Weights of a small image classifier.
Training: adamw at rate 0.0014, batches of 128, held-out accuracy 78%.
Data: trained on Sentinel-2 satellite tiles (TerraMesh), 145000 training examples, 14.0 epochs.
Rows from block 3 of a small image classifier, named by matrix and row number. Rows with one number belong to one neuron. Each number is 500 + 40 x the weight over its row's rms, rounded and kept within 0 to 999. All counts start at 0. Numbers have three digits each.
Before each neuron's rows are labels from the 100 images, of 14976, where the neuron reaches its largest size: "responds to" is what is common among them. Only what is clearly more common there than usual is listed. The data: Sentinel-2 satellite tiles (TerraMesh).
# gate: MLP gate (model.blocks.3.mlp.gate.weight, 1024x384), inputs 0-127
# fc1: MLP up (model.blocks.3.mlp.fc1.weight, 1024x384), inputs 0-127
# fc2: MLP down (model.blocks.3.mlp.fc2.weight, 384x1024, transposed), outputs 0-127

responds to: crops; built area; main land cover: crops
gate.36:485506503505460498503497480514500495500500408498493494499503502498496490476495498495501567504501504498516500494454499501499498508495510499499509491500439496500494500502502512496480506495526499507496504502498598502453494518504461496481502503498503503501502517500501500498501499498508502500503505496500506504496498498539496501494497498501502500495501503481499498497600498498505503496518
fc1.36:509501498505529499497500501498493522522498500499503525498502500501670489501490499520500501500496455500501503506509502544463433501501498461550499488512563499501504497499498500502497495527495498500487485499515500500501504499498500500504497509480498498503500497499503500504499500501491499536498463509511501500500502503499500501499501509500498499510505498500500512500496501499500500499501
fc2.36:351509510496517516499492499503507504503517515502498506464506504482493499490500489482507489489503501495499494502480502497502516491499500576499497500468489502497505488495517497499497495499485502497491503485501542497501504500507495501482497495502500496509500503502501502495499504500493497491502498505502509495508453501502509500512503505499500499495499479519521502502508499500420565507500

responds to: trees; crops; built area; main land cover: crops
gate.115:500494498500513496500493495506500419500506501470506476478499496489501498506505532465481506479505499502526481502474373500696509500498498503501507498500439499460515499504513496465520493550498520503500499498494499525502493505504506499485501498476502514500488503510497499508509500484516464502498501500495497505401475499496503501494502497506504491447499499500506494503553505505504503503499
fc1.115:490504502500501466504498380500450511504496505512507513504499502501469507497502501547517499503501490235490500505503505494497501503500452496499495504503503499514506639494458499502500549501493506499500422569507494500500502497500412499426502501500496499509499496416502501499499500504501503498506498492500499489504574501498500499340494506522476497594499501563499476499496511525502442499500
fc2.115:503498501508497501487392497501508504506429498504518491496492492495498498485505498500501484472496500493490508498408499503514501496493485500500497502491464480501491501501498496504535502498494502486570500455511505499499503515510492499464499500616499501490489502592500604494506490502495431497503542498504500504503450496502660502500486499512498508637498500513517504493501500469500495500501

responds to: clouds; main land cover: trees
gate.445:499476499499501498506500494504498503499496504492499432500501498427500505501502489500519501501500498503501509491500500497493455625496493500502502522454502495536499504501501503497502506501499475503501502509492497506499501502497501496501503507501433503497408500499498503498501500498500500499482489502495500505401613499476499502500503501500502598497517498499476501507500365504503500501772
fc1.445:500501499496522503499494500504501502502504479501502498502505506500502498500502501509498509502499498500505500501501505516498497504497501500502504499504494524505501523501499499500485511516502501499501499500508502327500499500491501500500499498421509499503542539500500572500498508500495501571497502505502498502500496499496500499497501503495501500548511504500498509500498501499504502253506
fc2.445:502496500524510503547535501498517501498500502561497499515502505471496495389500494506498517493496499499490502502503499492505498506422506492509491499498500514508498503501735498509508501498489498503517502492503500498504506497498485499501493504228499478502456770462508506510495515482504498509688500504493499478495502432489513502503459510498633485523486500506500490497506504433499491503500

responds to: snow or ice; main land cover: snow or ice
gate.325:458667509504501507466502536518439501499498500488500499501503497500503499501480518502493808500570500500510502500500500510497412567485498498500509500501509498500499502504509500499498501500494487502494517500501547502504500634506499497511501503475502617499499502503499504499501495479511487501497498501499480503629414500553500499631500501448560565502499503482447502501500456500625503496501
fc1.325:500648493501500500497499508411421500487503501503499501498500500530478501500248488500503500500500499486507488501499503507500500497502501503504498499508500505499499498501436445499499492501500504499500498499499598495502500498551411508504481500500500499462501499501500497501497474502493497535497502503504500500608499500590499504498502500499498498500504497501500484501534501404499498501500
fc2.325:504497500500509531500493505500498505503523505497500499494495483430507501499495492497496494494498493499492499493500503501495583499499669712500500481551500493494514489503507499448502501547498502506498493500497499501502507499505503501414497403391502502500498503502486512456498491500499505508496405409513499494498499499479498496500512500498525393501356501502499506502505498495500501493501

responds to: snow or ice; clouds
gate.554:500501500586502502490498489504499501506506502491500504500502511470504500501493500554504500498500499499500500506502501503504498529485501499503499503486502504497500501498500500498464510626500501500440500505501495498495500501500495499502499499500500500506497501505495530545500503500500501500499498505499495546275499493500500501502500497508501497505500503500449525503497500635453494501602
fc1.554:512486503507513443497499498682500500492522505500499496501710536499501501506499499500501498505503586488502541483500501498501502493500487141503685501495500499495497503507508502500419502501501502498496500502495499438480499500500515499506499500338501497500496500501496503499504499499461513501459455512497444503499501500501503500498500498500513496615563501480464499503497505500499500500535
fc2.554:505503502511500506501501501500500504502513500501499501501506502500497498447502500504507498496493505500496497562465499498503502501464399748494494498500500506501495496495501497508832491506500507493554504495454499502496505495498500499307498498500515496498500500501501496506498501498499500501499505502488498494503500495500501500501498508502560504522500501511517506497509502467500503502497

responds to: crops; main land cover: crops
gate.481:501496498501499500531501472500500501484401507499498498503482498499499500499599500496500442504499501504429496499499500500494503502558499501499483501494507499501504497498505520500504501502488498487507509440501492507500578499502563354416500499502499501495511498500506500498474523498556495446519498476499502498499572508503500476499466503502504503502496490499503505497499500519500499500500
fc1.481:503488501498560502496500502500502499501504502418496478498502502503570502506501501499505476500497488504502501500498364499497450496500499500617502496504489501496498505502502468499505500584489531496502499498422502498535501505497504504500499500501499499500429501551495511501508512500497451497402503500500500516501499546499500522500796501494500494491501417501495498509497500499500506501517
fc2.481:487501500501500498499551503511503501502500458492505499500484495504498500501499498500497498504501510498552501549494505501508499498528499498498503538512499482496534501503498509495499499496494495508500500501507506501501490507496501500505498494498500501500771418491515369545438496499562499486503495451493498499493500513510498490500502499497503494498498500499484495498500485498420501498497

responds to: water; main land cover: water
gate.70:492500462498505491501501499526479500503502501495510500497494498501498503500500562497497535499519495494500501492501494494499448610497494496505583503242677499501499504501509500499501498502498504490494498505497496504518500499501498496486688499362492522503311465502498500531524500496529854363511498499490495500500489502494503500506499501501505496503495726506498505483499503502503508492488
fc1.70:505499501498495505499500500493499500496498499485457500500506501494503507500498495473500487499497499502511497505500509501499500494505507507501492497506500500493498489508499500499503502501481493499502500506497481499500508518498506500501500502558503498496501497493500499400499495500483499505499461499500503503504596474496499502500500504490509511492498492501503497500498494495500503495501
fc2.70:498500500500495504485468481496509496496503543503502494490499503498500502501476501499503502500501499503364509289489720497502499502503490520495501498590606499494504499499505500395504503506502504536500503499498495499503498498502500515502501501501502511500503220499491502473486490500502484509501477497505499506496494498501512492500514500504340510495499503503488518514508509507495500500497

responds to: crops
gate.704:499505502514466493501501499504501500500505491501505501497504514499502509503476502496501501567498500452514501404418498501495494502499501491529500493496431496500494293502502472494499496500501511502497495557499497510504498507501498499493502502500489469510500497470498495505503436503496498508504502501503498502440498497494500516498500499501500500367512506502496499497504508491504504495499
fc1.704:500495494497502488500498507500499503510501501502475497500500499500504501497498510501484498496496498500499499501505502594335501500500481435500500500517513500502500502500499500499471496505495477493500495515505460522549432501504501502501503524494494511535497499497493561500499501501498499500498500500501526499502502500497507502507500501495500572503498499422501540596325497500502482496500
fc2.704:506502496496494500508501505503516503487511501496492506498491502499492490505502493491658491494500504506512482501517502497502500496498501499484500495475472505482500498314501500506493498513493506498510507514495569492488498501508499500505500479501505498501506503489520603512460496502367500480476498496500513496501495488511501500498375547490513501498492488501500510510503495503498504510497

responds to: crops; built area; main land cover: crops
gate.38:480501499499492483497501502497496498488497493500499501498495502415491499501501498499500504500446498497505493503505497504493568498508475500492496495506494499503500501500499505493497503531502499500501504499503496555496499504506497492498517499501496500497495491498503499498498500501509504500511501493498500495312503500500501496500492391499498491501410501505616504475650516594501496532499
fc1.38:511501500499501509486500431503505498501501501497500499540501505498501488500428501504503499509493498560622505501498498502498498499497496562500512483502486499503501514498499500499499531601494501495437505499504499498494498498497506501500444498499501504496499517634522530505502502498502501522500500500498498503497500505497499500504502500498500499500497381500500505508489504501500500484603
fc2.38:496502501527501497499621495500500496506501500508501488501493500630500504516498496501498502504538514505504501500501501501505493500501502446502500514502513499499499498504734507495491509465493487559498502498506500503501503501495520494547497495501501514499500504493503402415501497506507514495516496498493496515501499499497498501498504501492498495494503502498490495501491501494499499493499

responds to: trees; main land cover: trees; clouds; flooded vegetation
gate.92:504507499498312496502500505503502501502456499501492504497500501500493502497500501498500502497499498498500502500519487514511502492495519500340508488504500499499501481471501500500506493500502501487505499498507503500465497503501498498501502379492498507504497501499499500501503502477510581497550500385496500502499499500517501500522210502478501491500452518500492502489501548501497501502500
fc1.92:463498500503500500499499500520498502505499499504495501501497489502498504498499500501521500500500502494496499499350497500502134500500453482501502508491499501508491509499498500499497499500499500504498499503500506762495500502500499501502500603499495500511500501500501501504498507580502501496498501500500496505501424502501500503499500498608499496500499501501499500499495500501499499500498
fc2.92:500515492552491500499509511501500496497547495503589503506502489503498503674500497505502502496518504500502502506383477502506499498500502494500510499742336491498505511336617503501500513493494508496512500502507502503496495500499503499514500502501500498498526493524509494513509499500499497498490533501496506501503503502503513502507500495499570498501872501498502474493499496498501496498500

responds to: snow or ice; main land cover: snow or ice
gate.676:487484500473501508505497494498493493502498497493475497497499506498508497221538500495497500494327493506507503503505501499460517501501446506480499500506502498557499504499500506501507502506498498495512522499500458501508500494504513499444500499502498506496501502498502505481502501491500503501498501499499518494473576501501507484500500515497502500500497264498499491500496499546502500500507
fc1.676:484502500495447502503504500503419498506499499499486502496500502497502500498418502495497502499503380499502498510497506507500503506497507743496501501500591497500500492500503500501502497501502497503489500501499499559518502503503499500498502503526501505503500502499495491496500500499498502499502498492501514208502497483506502498499497502501503501502397496507496498496505485498503420569501
fc2.676:499499510499497499500499495497501497498482500510501500500510512498502505501496502646502499495502500504494498307585498502501503496500497303505500503495497495499495494466470505496270496588504493498487498489517502505500507500500499502505500505500496507501498523506499499498501509498497500503501500498506510506503565501502500497500512503503489501496503501510497474489496504505500497500498

responds to: trees; main land cover: trees
gate.509:516493498507508500491501486499487492501511458503500495496488496504508514500566499504483450509498496497501500490496505472498503500509504509506509527498483502503492493546483500505489497514488518506486497493478501487545541496498508581494500501481509477490515476494489464500495502599488500537476501514704502497499500508493499499413515503521467487494568451523925490498490508488511497503527
fc1.509:485507500479485511568501500502508499500464534517505497515515501497491497498540501476519516497502514509482500513502497512477496502499513465484493488502527096497502503480553518499513542468516455490526512503512459507475459886503489362489513500512496509500457502500502502497502483500504511466530500477415500481507502496504502472518447514493536526542482540471460527501511500503491495500461
fc2.509:507505499494499581502500502508498499499632501496502493487489478544481520535479446509629500497509510506519393498023452499530496478560491508498496500496467527497519470498494502496494502524500508510498506494504609516497501486501507536507500458515500473499516507532553505507463429529500492507503485539502524503499498492502504524493543503500500497669497479483507501539493504503488488495499

responds to: trees; water; flooded vegetation; main land cover: trees
gate.467:500500499499499538519500499503501492505293501498492498599501496500498407409520509496500500500499500502490500499649497513498637500499500498287500500502533497498500502442498542495501500500501491496505503468513499500500530508504502495500505452499485501512198499494513505498500508445502571492503501498496500498499510500501502499502401499497501591503479494454498517500495490500498498503650
fc1.467:500693500496397499501502501500500508499500489518407517496500493819501419501470499501476501522463522500501498501497511502495632503505543500502499453505497501508446487501503500499497500361500465509493587379590508500501510510496497497502499501506502447479494501501499493498497494500504500502515499501500501501500497497641496499548488511481502500482502534473497501457501500404503498500500
fc2.467:473499502494499498528498500494497506496484589547508494576499502444499498484509513503339498501497489499468499477492497498477500503507502500506459494501585520501503500537500501497496495512503498500498501515231367495509497498501495521495507494505503496498504501497501502317496503406424500502498422476502504497494504501499509499500523504500194487501502502497501498496502498497533499499500

responds to: main land cover: water; snow or ice; main land cover: snow or ice
gate.607:500497499501500389495507504505496497480509498495500488465501502490489500491502502485500501494502512502500505500499484502498499497434498493486579498471496419499496501504510574502491501500495503500499497500497503501537467500500496495487500502499505505500502501494500505498505496475502500496506499490415508502498498499501502500500503502502500499501494501502504497503502511500504499500494
fc1.607:501447499501500469501504499500497434494617494497501491444500575491502531500501501502498499495502499501500501500484435487498476494428492499499502500480496498489501499530502500502497499504499502499497492580349499625791493495500500501338500501501520500500499502500500501496503494499485413498501499500419502501481499495498538501496505500510498500500500498606504403502501505500505500498407
fc2.607:503501485502500501511504500500499501495471501330494500505496494503501495509497499502501500501501507498499567386569509496502480503507472497495680484499512492496314493500503581526499499499497503478496501503497496500562503269502488500510499592498500498520508416496501448500505455576543504500485427505596495501493495496501522503501562501499502497458522501495495463502498507503498502511503

responds to: crops; main land cover: crops; flooded vegetation
gate.576:539587504501499502513501500499491576497497500499498550500496499501571499502500498509500514500506497494498479512497542495503499511499501496496500507495515471503501510498499509505500510494503483499495630501501505527493502494505501501502504499501499500505576498499500502501496502501502499496536499474462500498504500501501504453496498509500498506508492447502500496498490502500500502506499
fc1.576:499396498497516500490498502801501439499498506499501501458504497497502500515552499484505503484505497506494543501499501499499494503497496501503511503495501500496500500562582498503502494510495499497533492500495502500546501531496503500492498503501523502500499551554317503418509505503384499500496496503500500505498466502500499501509505500501553510499499498494498498601501495503500500500500
fc2.576:484500510547498494493499500501501500498502499511518510502485506508461503496488509500499495504494520501497499499490497502532500494751517501493492525496496496500499496500526502504508494495473830454506494459631504503467485656496498546500506500504501501506508466487488496502500493529501491375504493499504515502501497497499502499501595502506501500468501506498500494496498500571487496494497

responds to: flooded vegetation
gate.243:498638503498499500502500498498502498500499496500497498497502500765501497498476500495501501500500501503505502504497555503501501454500759510496502500500498499490431499503500500518504500499503497505499502497499651500499501503498503502498499499502500501494513503462502482501501501497496500565501499491500496501580499500501497501499500528394499503498501497498499500497503498352503502498503
fc1.243:498499501500496498500502499500500495500500506500502500500499502497119501500501501498499583496502499415502500491521501498500500499499381503500499501500501500497527527501501502500500501503553500491503442508498499502500302500534495497499501501500502670502500502500498500497499499496500500501501504497500503497499500499501501498500499496500503502499499497501503493502500500505501500500500
fc2.243:498505501502503497494501498497503500500400499505497499501499493501481502506499502496501494524476504496498517507324491518500506499563498506495502504496542493500442522501502521495500501498500502500494505503657517494500504502502433492500499538505499513498499490498497501502510506562811500504501499500499501460506502445489505501499573490501508494500484501520501499497497503498503500504496

responds to: water; main land cover: water
gate.374:405498504500500497500501522610500495498521512501516492498497501494499502505504700509492502499509504500496504490499497500501481501489499519504503500500500495500500504522740501501500510500498503501500489532500497500505493515493502484498507499400524505500227517497476522482520498495504499500503500499477493501479501500478507471514498498523724501510469499496433501518505501512549499491498
fc1.374:503504497501500496499500502494500504502500501563502507482501496505407501500508481503516500497470497499486498512503493498502504464509494500404497496504499502502504500469356496497504494500500521495503490499502501498499502432525496500497500459500498496500499391387527456578501509501501503502680498500501501497502544503499499505498501503500330453499503538635520501485500559498472498638473
fc2.374:504509499536499498499497499501500498498498502487526499505501483500507500503503494503505495502503497499504534498502500501502501491494503502500615464500500488510491503499548500500500502496505497501499506538498499500508500504505507497504497496495500490500565490578505500467507499497448484549496506501501514502495121586500633499509501486508692466495488529504497503500505494501502500500500

responds to: main land cover: crops
gate.100:501490500499500502494503501497464495494494505491499488493493722490515497503522483510501515490507447503497503510500495502498410501495500501499486505488505487322495508499499504520499500507493457488503501498496469632499507497505499499492505500518501504584626500504499505495492511530502477500507494500490577503498499500502566495502502504506499547505490433495502493499492501524501604498500
fc1.100:509502492498504500514498497496513506498500492500500500499495506507501494496498500429500495516462503506507496475503488502498502463523518498498500498506500501502501491476381512478501500493501594501498535456506498499503503426500499501502499500501480474495499470495587476514499498500510501500500501501593505416495511500496498502489499514499363494500553501509509494470460501496494500501500
fc2.100:500499480494498509500513488481491493504490500481499496498509501481495495507498485501520488501522504494496486504514497499500515497497471495490499398383460498500500501361510503497511508511520506554571501512492488495604520492506499455497497237486498490500502498511525500507495501236500508512498498496481508494498503495510482499494264503498489501507507461500499499508498500499503505502501

responds to: crops; trees; main land cover: crops
gate.626:501495466498497504518499500398501499498500492500499501503496501583499498500527497497503501500497506500500487470501407505533500469765549545499449413501497644505499489500314473501500476501498500500551503312526511493495525487501500561623466484500490496496472465500520457675498500524502501493498514499554500499504503500503500527501511500492331496495531495506502495496497502498484500498502
fc1.626:499522630701500502389498423490501486499501430500500497574502417500492501500429500499501495500473501500499495431501501499527500501598499501499495506500403544497504490451396498500501501514505502537497503502499500499498499500499501583523485499500501502496422500500607501620501500501502501484498559500609499499502551554501468515499500493501484496487500500501535501500501501500484501472500
fc2.626:498499501504501499470500418498501497499496621499498499504468504489501501498510502501501501503495495501499521485542501500490496500356529503490626493502502480507449506500501499586503499478501501459503498508502491500503498607501496492498502516274501502500497500501497499287498498500504499502478620464502500505502457448496500498499498500503605443458503497506498501504501496505590502500500

responds to: clouds; main land cover: water
gate.196:505578501500500503499497507500501499499500501500493499501510498837500497498481482474617503499498502513503457502503499500500496495499502509500500486501500500499492500500500501505504497501501499496503505490501770491227501500496502504543500500499484500496500503499501500499499504486501506499496501510503500499525500503501502499507500500405500502492503499497489498501499499294500501498504
fc1.196:498492500501501503552497489193510495499501503510495492505455502495488500499506501496500403499495564470464327466500497496503500502552498500471196500467496603498502501500502500501500517502496506495502498506499497501501495498501500505497501500653505465500502482500499502575382494570541489343502574499501503499493502503494503498500502494511321499501500515499505498445501499505480499498499
fc2.196:497502500502465496500480506501505496499500496499500499499508501606497494510500500507507500499505503490454500650496485500526500501526391508501501518501504500495564500503408392501500504503500606582501502447498501504517500501500499498500499496502500494503507500503499500648512458496510493500501498504497499501491504494498496500500498500503460500513486498481500504504506498499509505499500

responds to: snow or ice; main land cover: snow or ice
gate.141:484490517512499399501514496435499482473510498500491497484408511464502500503512468511490509499509500494504421489487462495497495495508497496528501499473506497497493500495499499503478451513477555497491490494461493513589498472508501539407501505507512496464500492502489483504458466502500476468509504506474546519491503494499548504496521484508490476473476508541501431501485538503522520508273
fc1.141:504500496493493501497497497508562508519499489520498495504501510502451502497496502495546498504484944504500557492500518517497508477493506484465503484502493503508497497503504505499497503482498496503559509497511504458454496505500483462582505470480499486501553512499501504487510519502506546508501518502509494500501500500504495499505493503497503507493510557478492503515520493501488501497505
fc2.141:475498552501516500504494490500505503508737500501510503494498508494086505486492502500504527504486504477499467513492484503513503486500501502490441506518496531508507501505463481430502486502481497690507524508512519499484463542472488519490505456506505496487477513494443551494496608510327484500505492496490501503508494461511454494511507504509503489506439394501521502500510456498441535473500

responds to: water; main land cover: water
gate.331:513500501518501495473499499501500502499502488478500495499491499505500499500480495504608489501496501498500500499502484501504602500501501508499501499494424500500519494502498500500497500501498509504499494499500574147500506498501495504514499497500500496495511495500502493517500498500501501500429498772570501500495500499500439569447569501501486498498503498511543497493501500499483502408529
fc1.331:496503504502497501500501498658496499500440506500498499500504500500499500498500507498501520500501498500499501500522501500499489499500501452498539501498546355498498510498500605501500503499503419498500506500500501502404498510501502373500625501501499500499403510498501532489594499363502584501501486498249502499504502500505500498512407500498558502504487502409336517503497499500503501500500
fc2.331:522506501495500502499502498501500498498580500499529495498495490502471499725494499500503498502497500504506485523464499500494501500537500638499501497492496500499502484496500501501497497502502503500500506500500500497500502500498500507501500501506499500500551414500501498503500497636497498500485499503633503504502494499501501499496703500500503501502498496498503503500499501493479502500496

responds to: snow or ice; main land cover: snow or ice
gate.566:495503498478501498686503500505493500501420501497495497500497504502497488499502625498246502502503499499497502440575493504472499502497496479274502497499619498512499500495503579502478500460475442461501505490553498503510498500494499497500504451497500502499237501496500506497500502492537666498504499457497500496500499497500502473599301520502502500501499508452495548499464500498510499500499
fc1.566:509551501529500580499503498499498500538430362499481501518500490508505457499365499503500498500495500556502499502499505499500593547500506500451499468502499500490500458501482500498502503500500499520497500500499502498499515501500499502535499501503500498500501498500500490499498499500498498501500499529516503502510500496500499501499502499491500564489501488486501498501500359496501501498502
fc2.566:452504498498499499508501494498501500497502597498503495489499501503506502480497503494340511506499498503504301496501497500500498506500510501499349499494493512500507502504500502500496494500500500496500502498412421500580500487500493503319500501502500498501500502495505501496377499503444484494500429500505504502495502502497498499500505500501386498509498501499496501499501497500495504504499

responds to: flooded vegetation
gate.138:525500496515504530497507498496506502498497504513498501495503500502507501500501498510504397512499506651495503496502507510506509444496500485480503504499497501487500500498491609496487528481495502502486529499504499347493505502383569499532499497499498166500466503502504524448477504499504568497498495500498490505500501505483492505503493511501494502500497509490496537513494500501499502455508
fc1.138:500444501500496498501501501535499497499499503507503492500496499279492496496506506493497500499493463490500504485504502497502500498507501500499498498498502486499595498562500503510500493593504500496500461505501403505503495499514495501495504498501502499499499493497501493506507501501499502501501502500499511498405509501499504493396499500536499501507498483504513469494502500783501499497494
fc2.138:495502500500500496498498482486499498504496451502495497499500506501507503496499506500499502527505502498501502536368509508505495496504499510493503501499499499488489500501500499503532504493497507504511500503503547499501505499504502499505494510504499509496500475505498491502504499781522503500501568502500508500511474501484468500501605498499510500492499500503515500504499494449499500501496

responds to: snow or ice; main land cover: water; main land cover: snow or ice
gate.335:499498502499507485498502493498500506498506496491499495492478499501498506503491504497500488502500495501509500498498499500497507486504498500502556495501499503496501499520501499498498493508502505502488497499492501455504504502500503499492503494472500501494511496500503491500503479498498504499317495585507501510500501494500242513453511498493500493499501502511650483492502500495503502128488
fc1.335:498503508504492502499505502499496504499471504500491499500499493502497496368499501497501512501491500501499515504512498509495359492500502495497943499500522432496504501497495625614502497500504468499495500492509500517497499494506502501500504544503496502497510559493508497500496502483508503492502501495498596496502508509528498496507496517489496499508468498486507498497494500509500501492490
fc2.335:505503501494502502500506501502501504496499554394498500497498498499509492889504501503500503501496501503513504504323500496486495497613499641496347490490497503511463488502500494511497475500497504496500508504494495501503503500490500502503500500500499500501503378498493494501359534692498495498503499504509494511500492492538768503501503500500509501509496500495506505501497497501497506503499

responds to: trees; main land cover: trees; clouds
gate.3:461502508498507491517500493515488510501502511512514530500500503495498512501500521491496502506517498485496502487494499483492476501496490470503506516501499460505495507499510493485502501488497503504500503506493487504500493500502498493447612502339500501536466496503496491500520500497499501501644503499492492500500495499493508498489464500506504498508501536505498500498500503495507500511017
fc1.3:499654500499504500500500234504421514500464500500527504500495502500503500500497503582504500599501344501499501496501500492473507580495495500502504517500491501501520652500499500494502536500492501501406496504501499502502502501498489499499500499497498501502496505502500540500505488496507499501501500499499493505435494682465500502500502610503499500499500517500497500502500505507504455498500
fc2.3:504499499509497487498508497501510493500488477494564499496498494510499498502508503496499497498492502500505499499502476514498504507500502467501504502313487518499497526501492500523525504500500607506507507496499490499501505501493503500449501501499500500493499534498517507491494495503499497495510506487487500511502504652490515500502498500501493495625502494515496498488500505500503500493515

responds to: snow or ice; main land cover: snow or ice
gate.619:501501501502495500500500501493497495497499497500484493500500500499499498495499500496501501500423500502502497501524509505499524497604500500492412495503505498496500493504499502501500498499503498497500501496502501499500498500503500497501501498499498504499481441497606425593499500493503504498500501501499503498503620500503499499501498500496431501495498501499502498414496500499500500501502
fc1.619:491502493494494498502503499502500503498499500502499545502499503501501521500501523498500494500503497501500499500496499500497491494501501504499501500503499501501495496503500491494504500502497500496503499514496408612502513503500501496500598504491500491527494497467496499498503498537511500500522489328502496457500500500497811490499445502537500501499504496502496495498501501496500495502473
fc2.619:497477501493505504504216501498504504497398510514449503501512498455499494356485500498501509485501484500451506509503501515511493502496506499498503496500517507499500513499436499416499508498499416495497503497544499492476509506503500502500495501605500502511499497507494523499539490504496506510526500728498502497499500497460519507502504500499497506496489496499499504498502495501497478504500

responds to: clouds
gate.436:446496500530500499452503505481504500505501503500501501498489502501458508499505498495498502497506503513500500494500565500696644464496576507494499507493506497455493496502506499492496498498502503545396513516478501504399504497575503499503499501512515497500527504502493495491498489502497491499500506501503505495501497492501383498501503489509503503500501496498517497535504499504505502497495
fc1.436:359497500497508500489491501448504500500501486507491502499496497510437499498509494499497500497508503500495500498497493504503500495509501502503503492500498509503492511498498498493501499492493638504504502499501506499500500345499501502497496497504495497500502499499501500502500502500499497488503509501500501502504501498496496502502500499503485492437501502501559498507260504502495505502503
fc2.436:504500502500504498498494501498500505503502501541504491497514505499500489499504491501503496562496495506516496492585503495502494504494508505499494495495507495494519514496494516500501525501500484507500492489509503499489497566503450491499491504494504504510492480509503512503498502170502498502538487503497498508486499602500500499499449498493495503487524528500475501482489520519506492500517

responds to: trees; crops; built area; main land cover: crops
gate.597:491477500496502499501484500503525451487507500493481447488501494491301504493520488286488535500500512499517491480487500502503514495493503552499504498493496496417500514515495502500640502496511509502670500498489499505486489514504503496491499494501494502443502505512493503483493503494502477500499521497484497522486494497496501502494511492500496499476499499467664468509567491512461508505512
fc1.597:507520500500505500502515501500477538513495510506509542507498508507568502500488505512503493504527458497489500519503502508468448503500493491501503502540533496511493502499505474499481499496473490502494492509501500483541502497499497501503504508498497496533467493499497496506500499513502502500501477501503502495533498499491499500500500511500516504532500489514496535497490493474529498501495
fc2.597:459514506492521564501492503501506502510561508507494507487500510480449493532492480489526510480514504486491483454271498498536513497495499502514488501456471507499509471490567501493487499488474503488485501495557545491495504501510483495494488494644500486520514499509506511552492501507505492407504496510504503487511498501503511502510496507497504498498499450509528503492506511494497565501499

responds to: main land cover: crops
gate.21:503502501514503496496528505495496508580547504436513504503497521505554510501478497541494513502526498494496473495505501499512489504501498491503489527485505533502505497493494494500470500503510505506424481513477494501513522497490494502584504496502504512502505473434491497506419490506485489503497432540502500521497735381484506508496501499507497499594497499526489505476503482507498500487491
fc1.21:465507496496493452500495490539647474497496497503505498490501495498498498500502500470498541464497546507506483458423489491509474502503494505499497501487474500493506503498499498500535501505505500500512494498503498538501493553504500501449505501500477502488500503499499506499497498501499496483500505501494502496439501475501501496500500428515499499262497504492507496500576490499496494499496
fc2.21:527502503497500539467498501498496503499501513504498498494547512500492503502508496428659498499477496500501509510507508506502498498499501509501502492489505496500500504475541505356501497498501533493496503164502578496508500484504513499499493497539499503508529493501502500547501479519485497505503502521499518501507500500509503498497511484502497423502497498494502504502497491507502499504503

responds to: crops; built area; main land cover: crops
gate.370:503499497493498499501503502480494504498498506471520502498497500472506521500514495504435519493512496465496269500502497501500500558498489501493043521475517493500503502498501504500508497502489500489504498511500494738510501487501497495496522503498499507493548498497501508492408497500500477500630483492434549497497505480485525395504492501520501506513487489499504501500500501507500499503499
fc1.370:499496500494510485497495498504543498502587498500501498449512529498500497517540500502463503496521502523530516485495465496417498518500499494523497499500489503499499513639509495500459507500494530502494460501457493500704504511410633531492498500501545497508499562505425506433510496505463496494469505501500492525482499496483502500497504494685502497497515498501496498581502501502501503499501
fc2.370:495502503575496516498452368501497499494476489504493498498502515515503499499503501497497500420498497501521499520501387484496501498496502505510501534500501482499503472492618501493496476495500489499508501496502502503498500540498498537502500507486502512497508498503501500502527509529514501442499499513499499498492500504580500498501599499491499500500496502492487492487501479567501500498500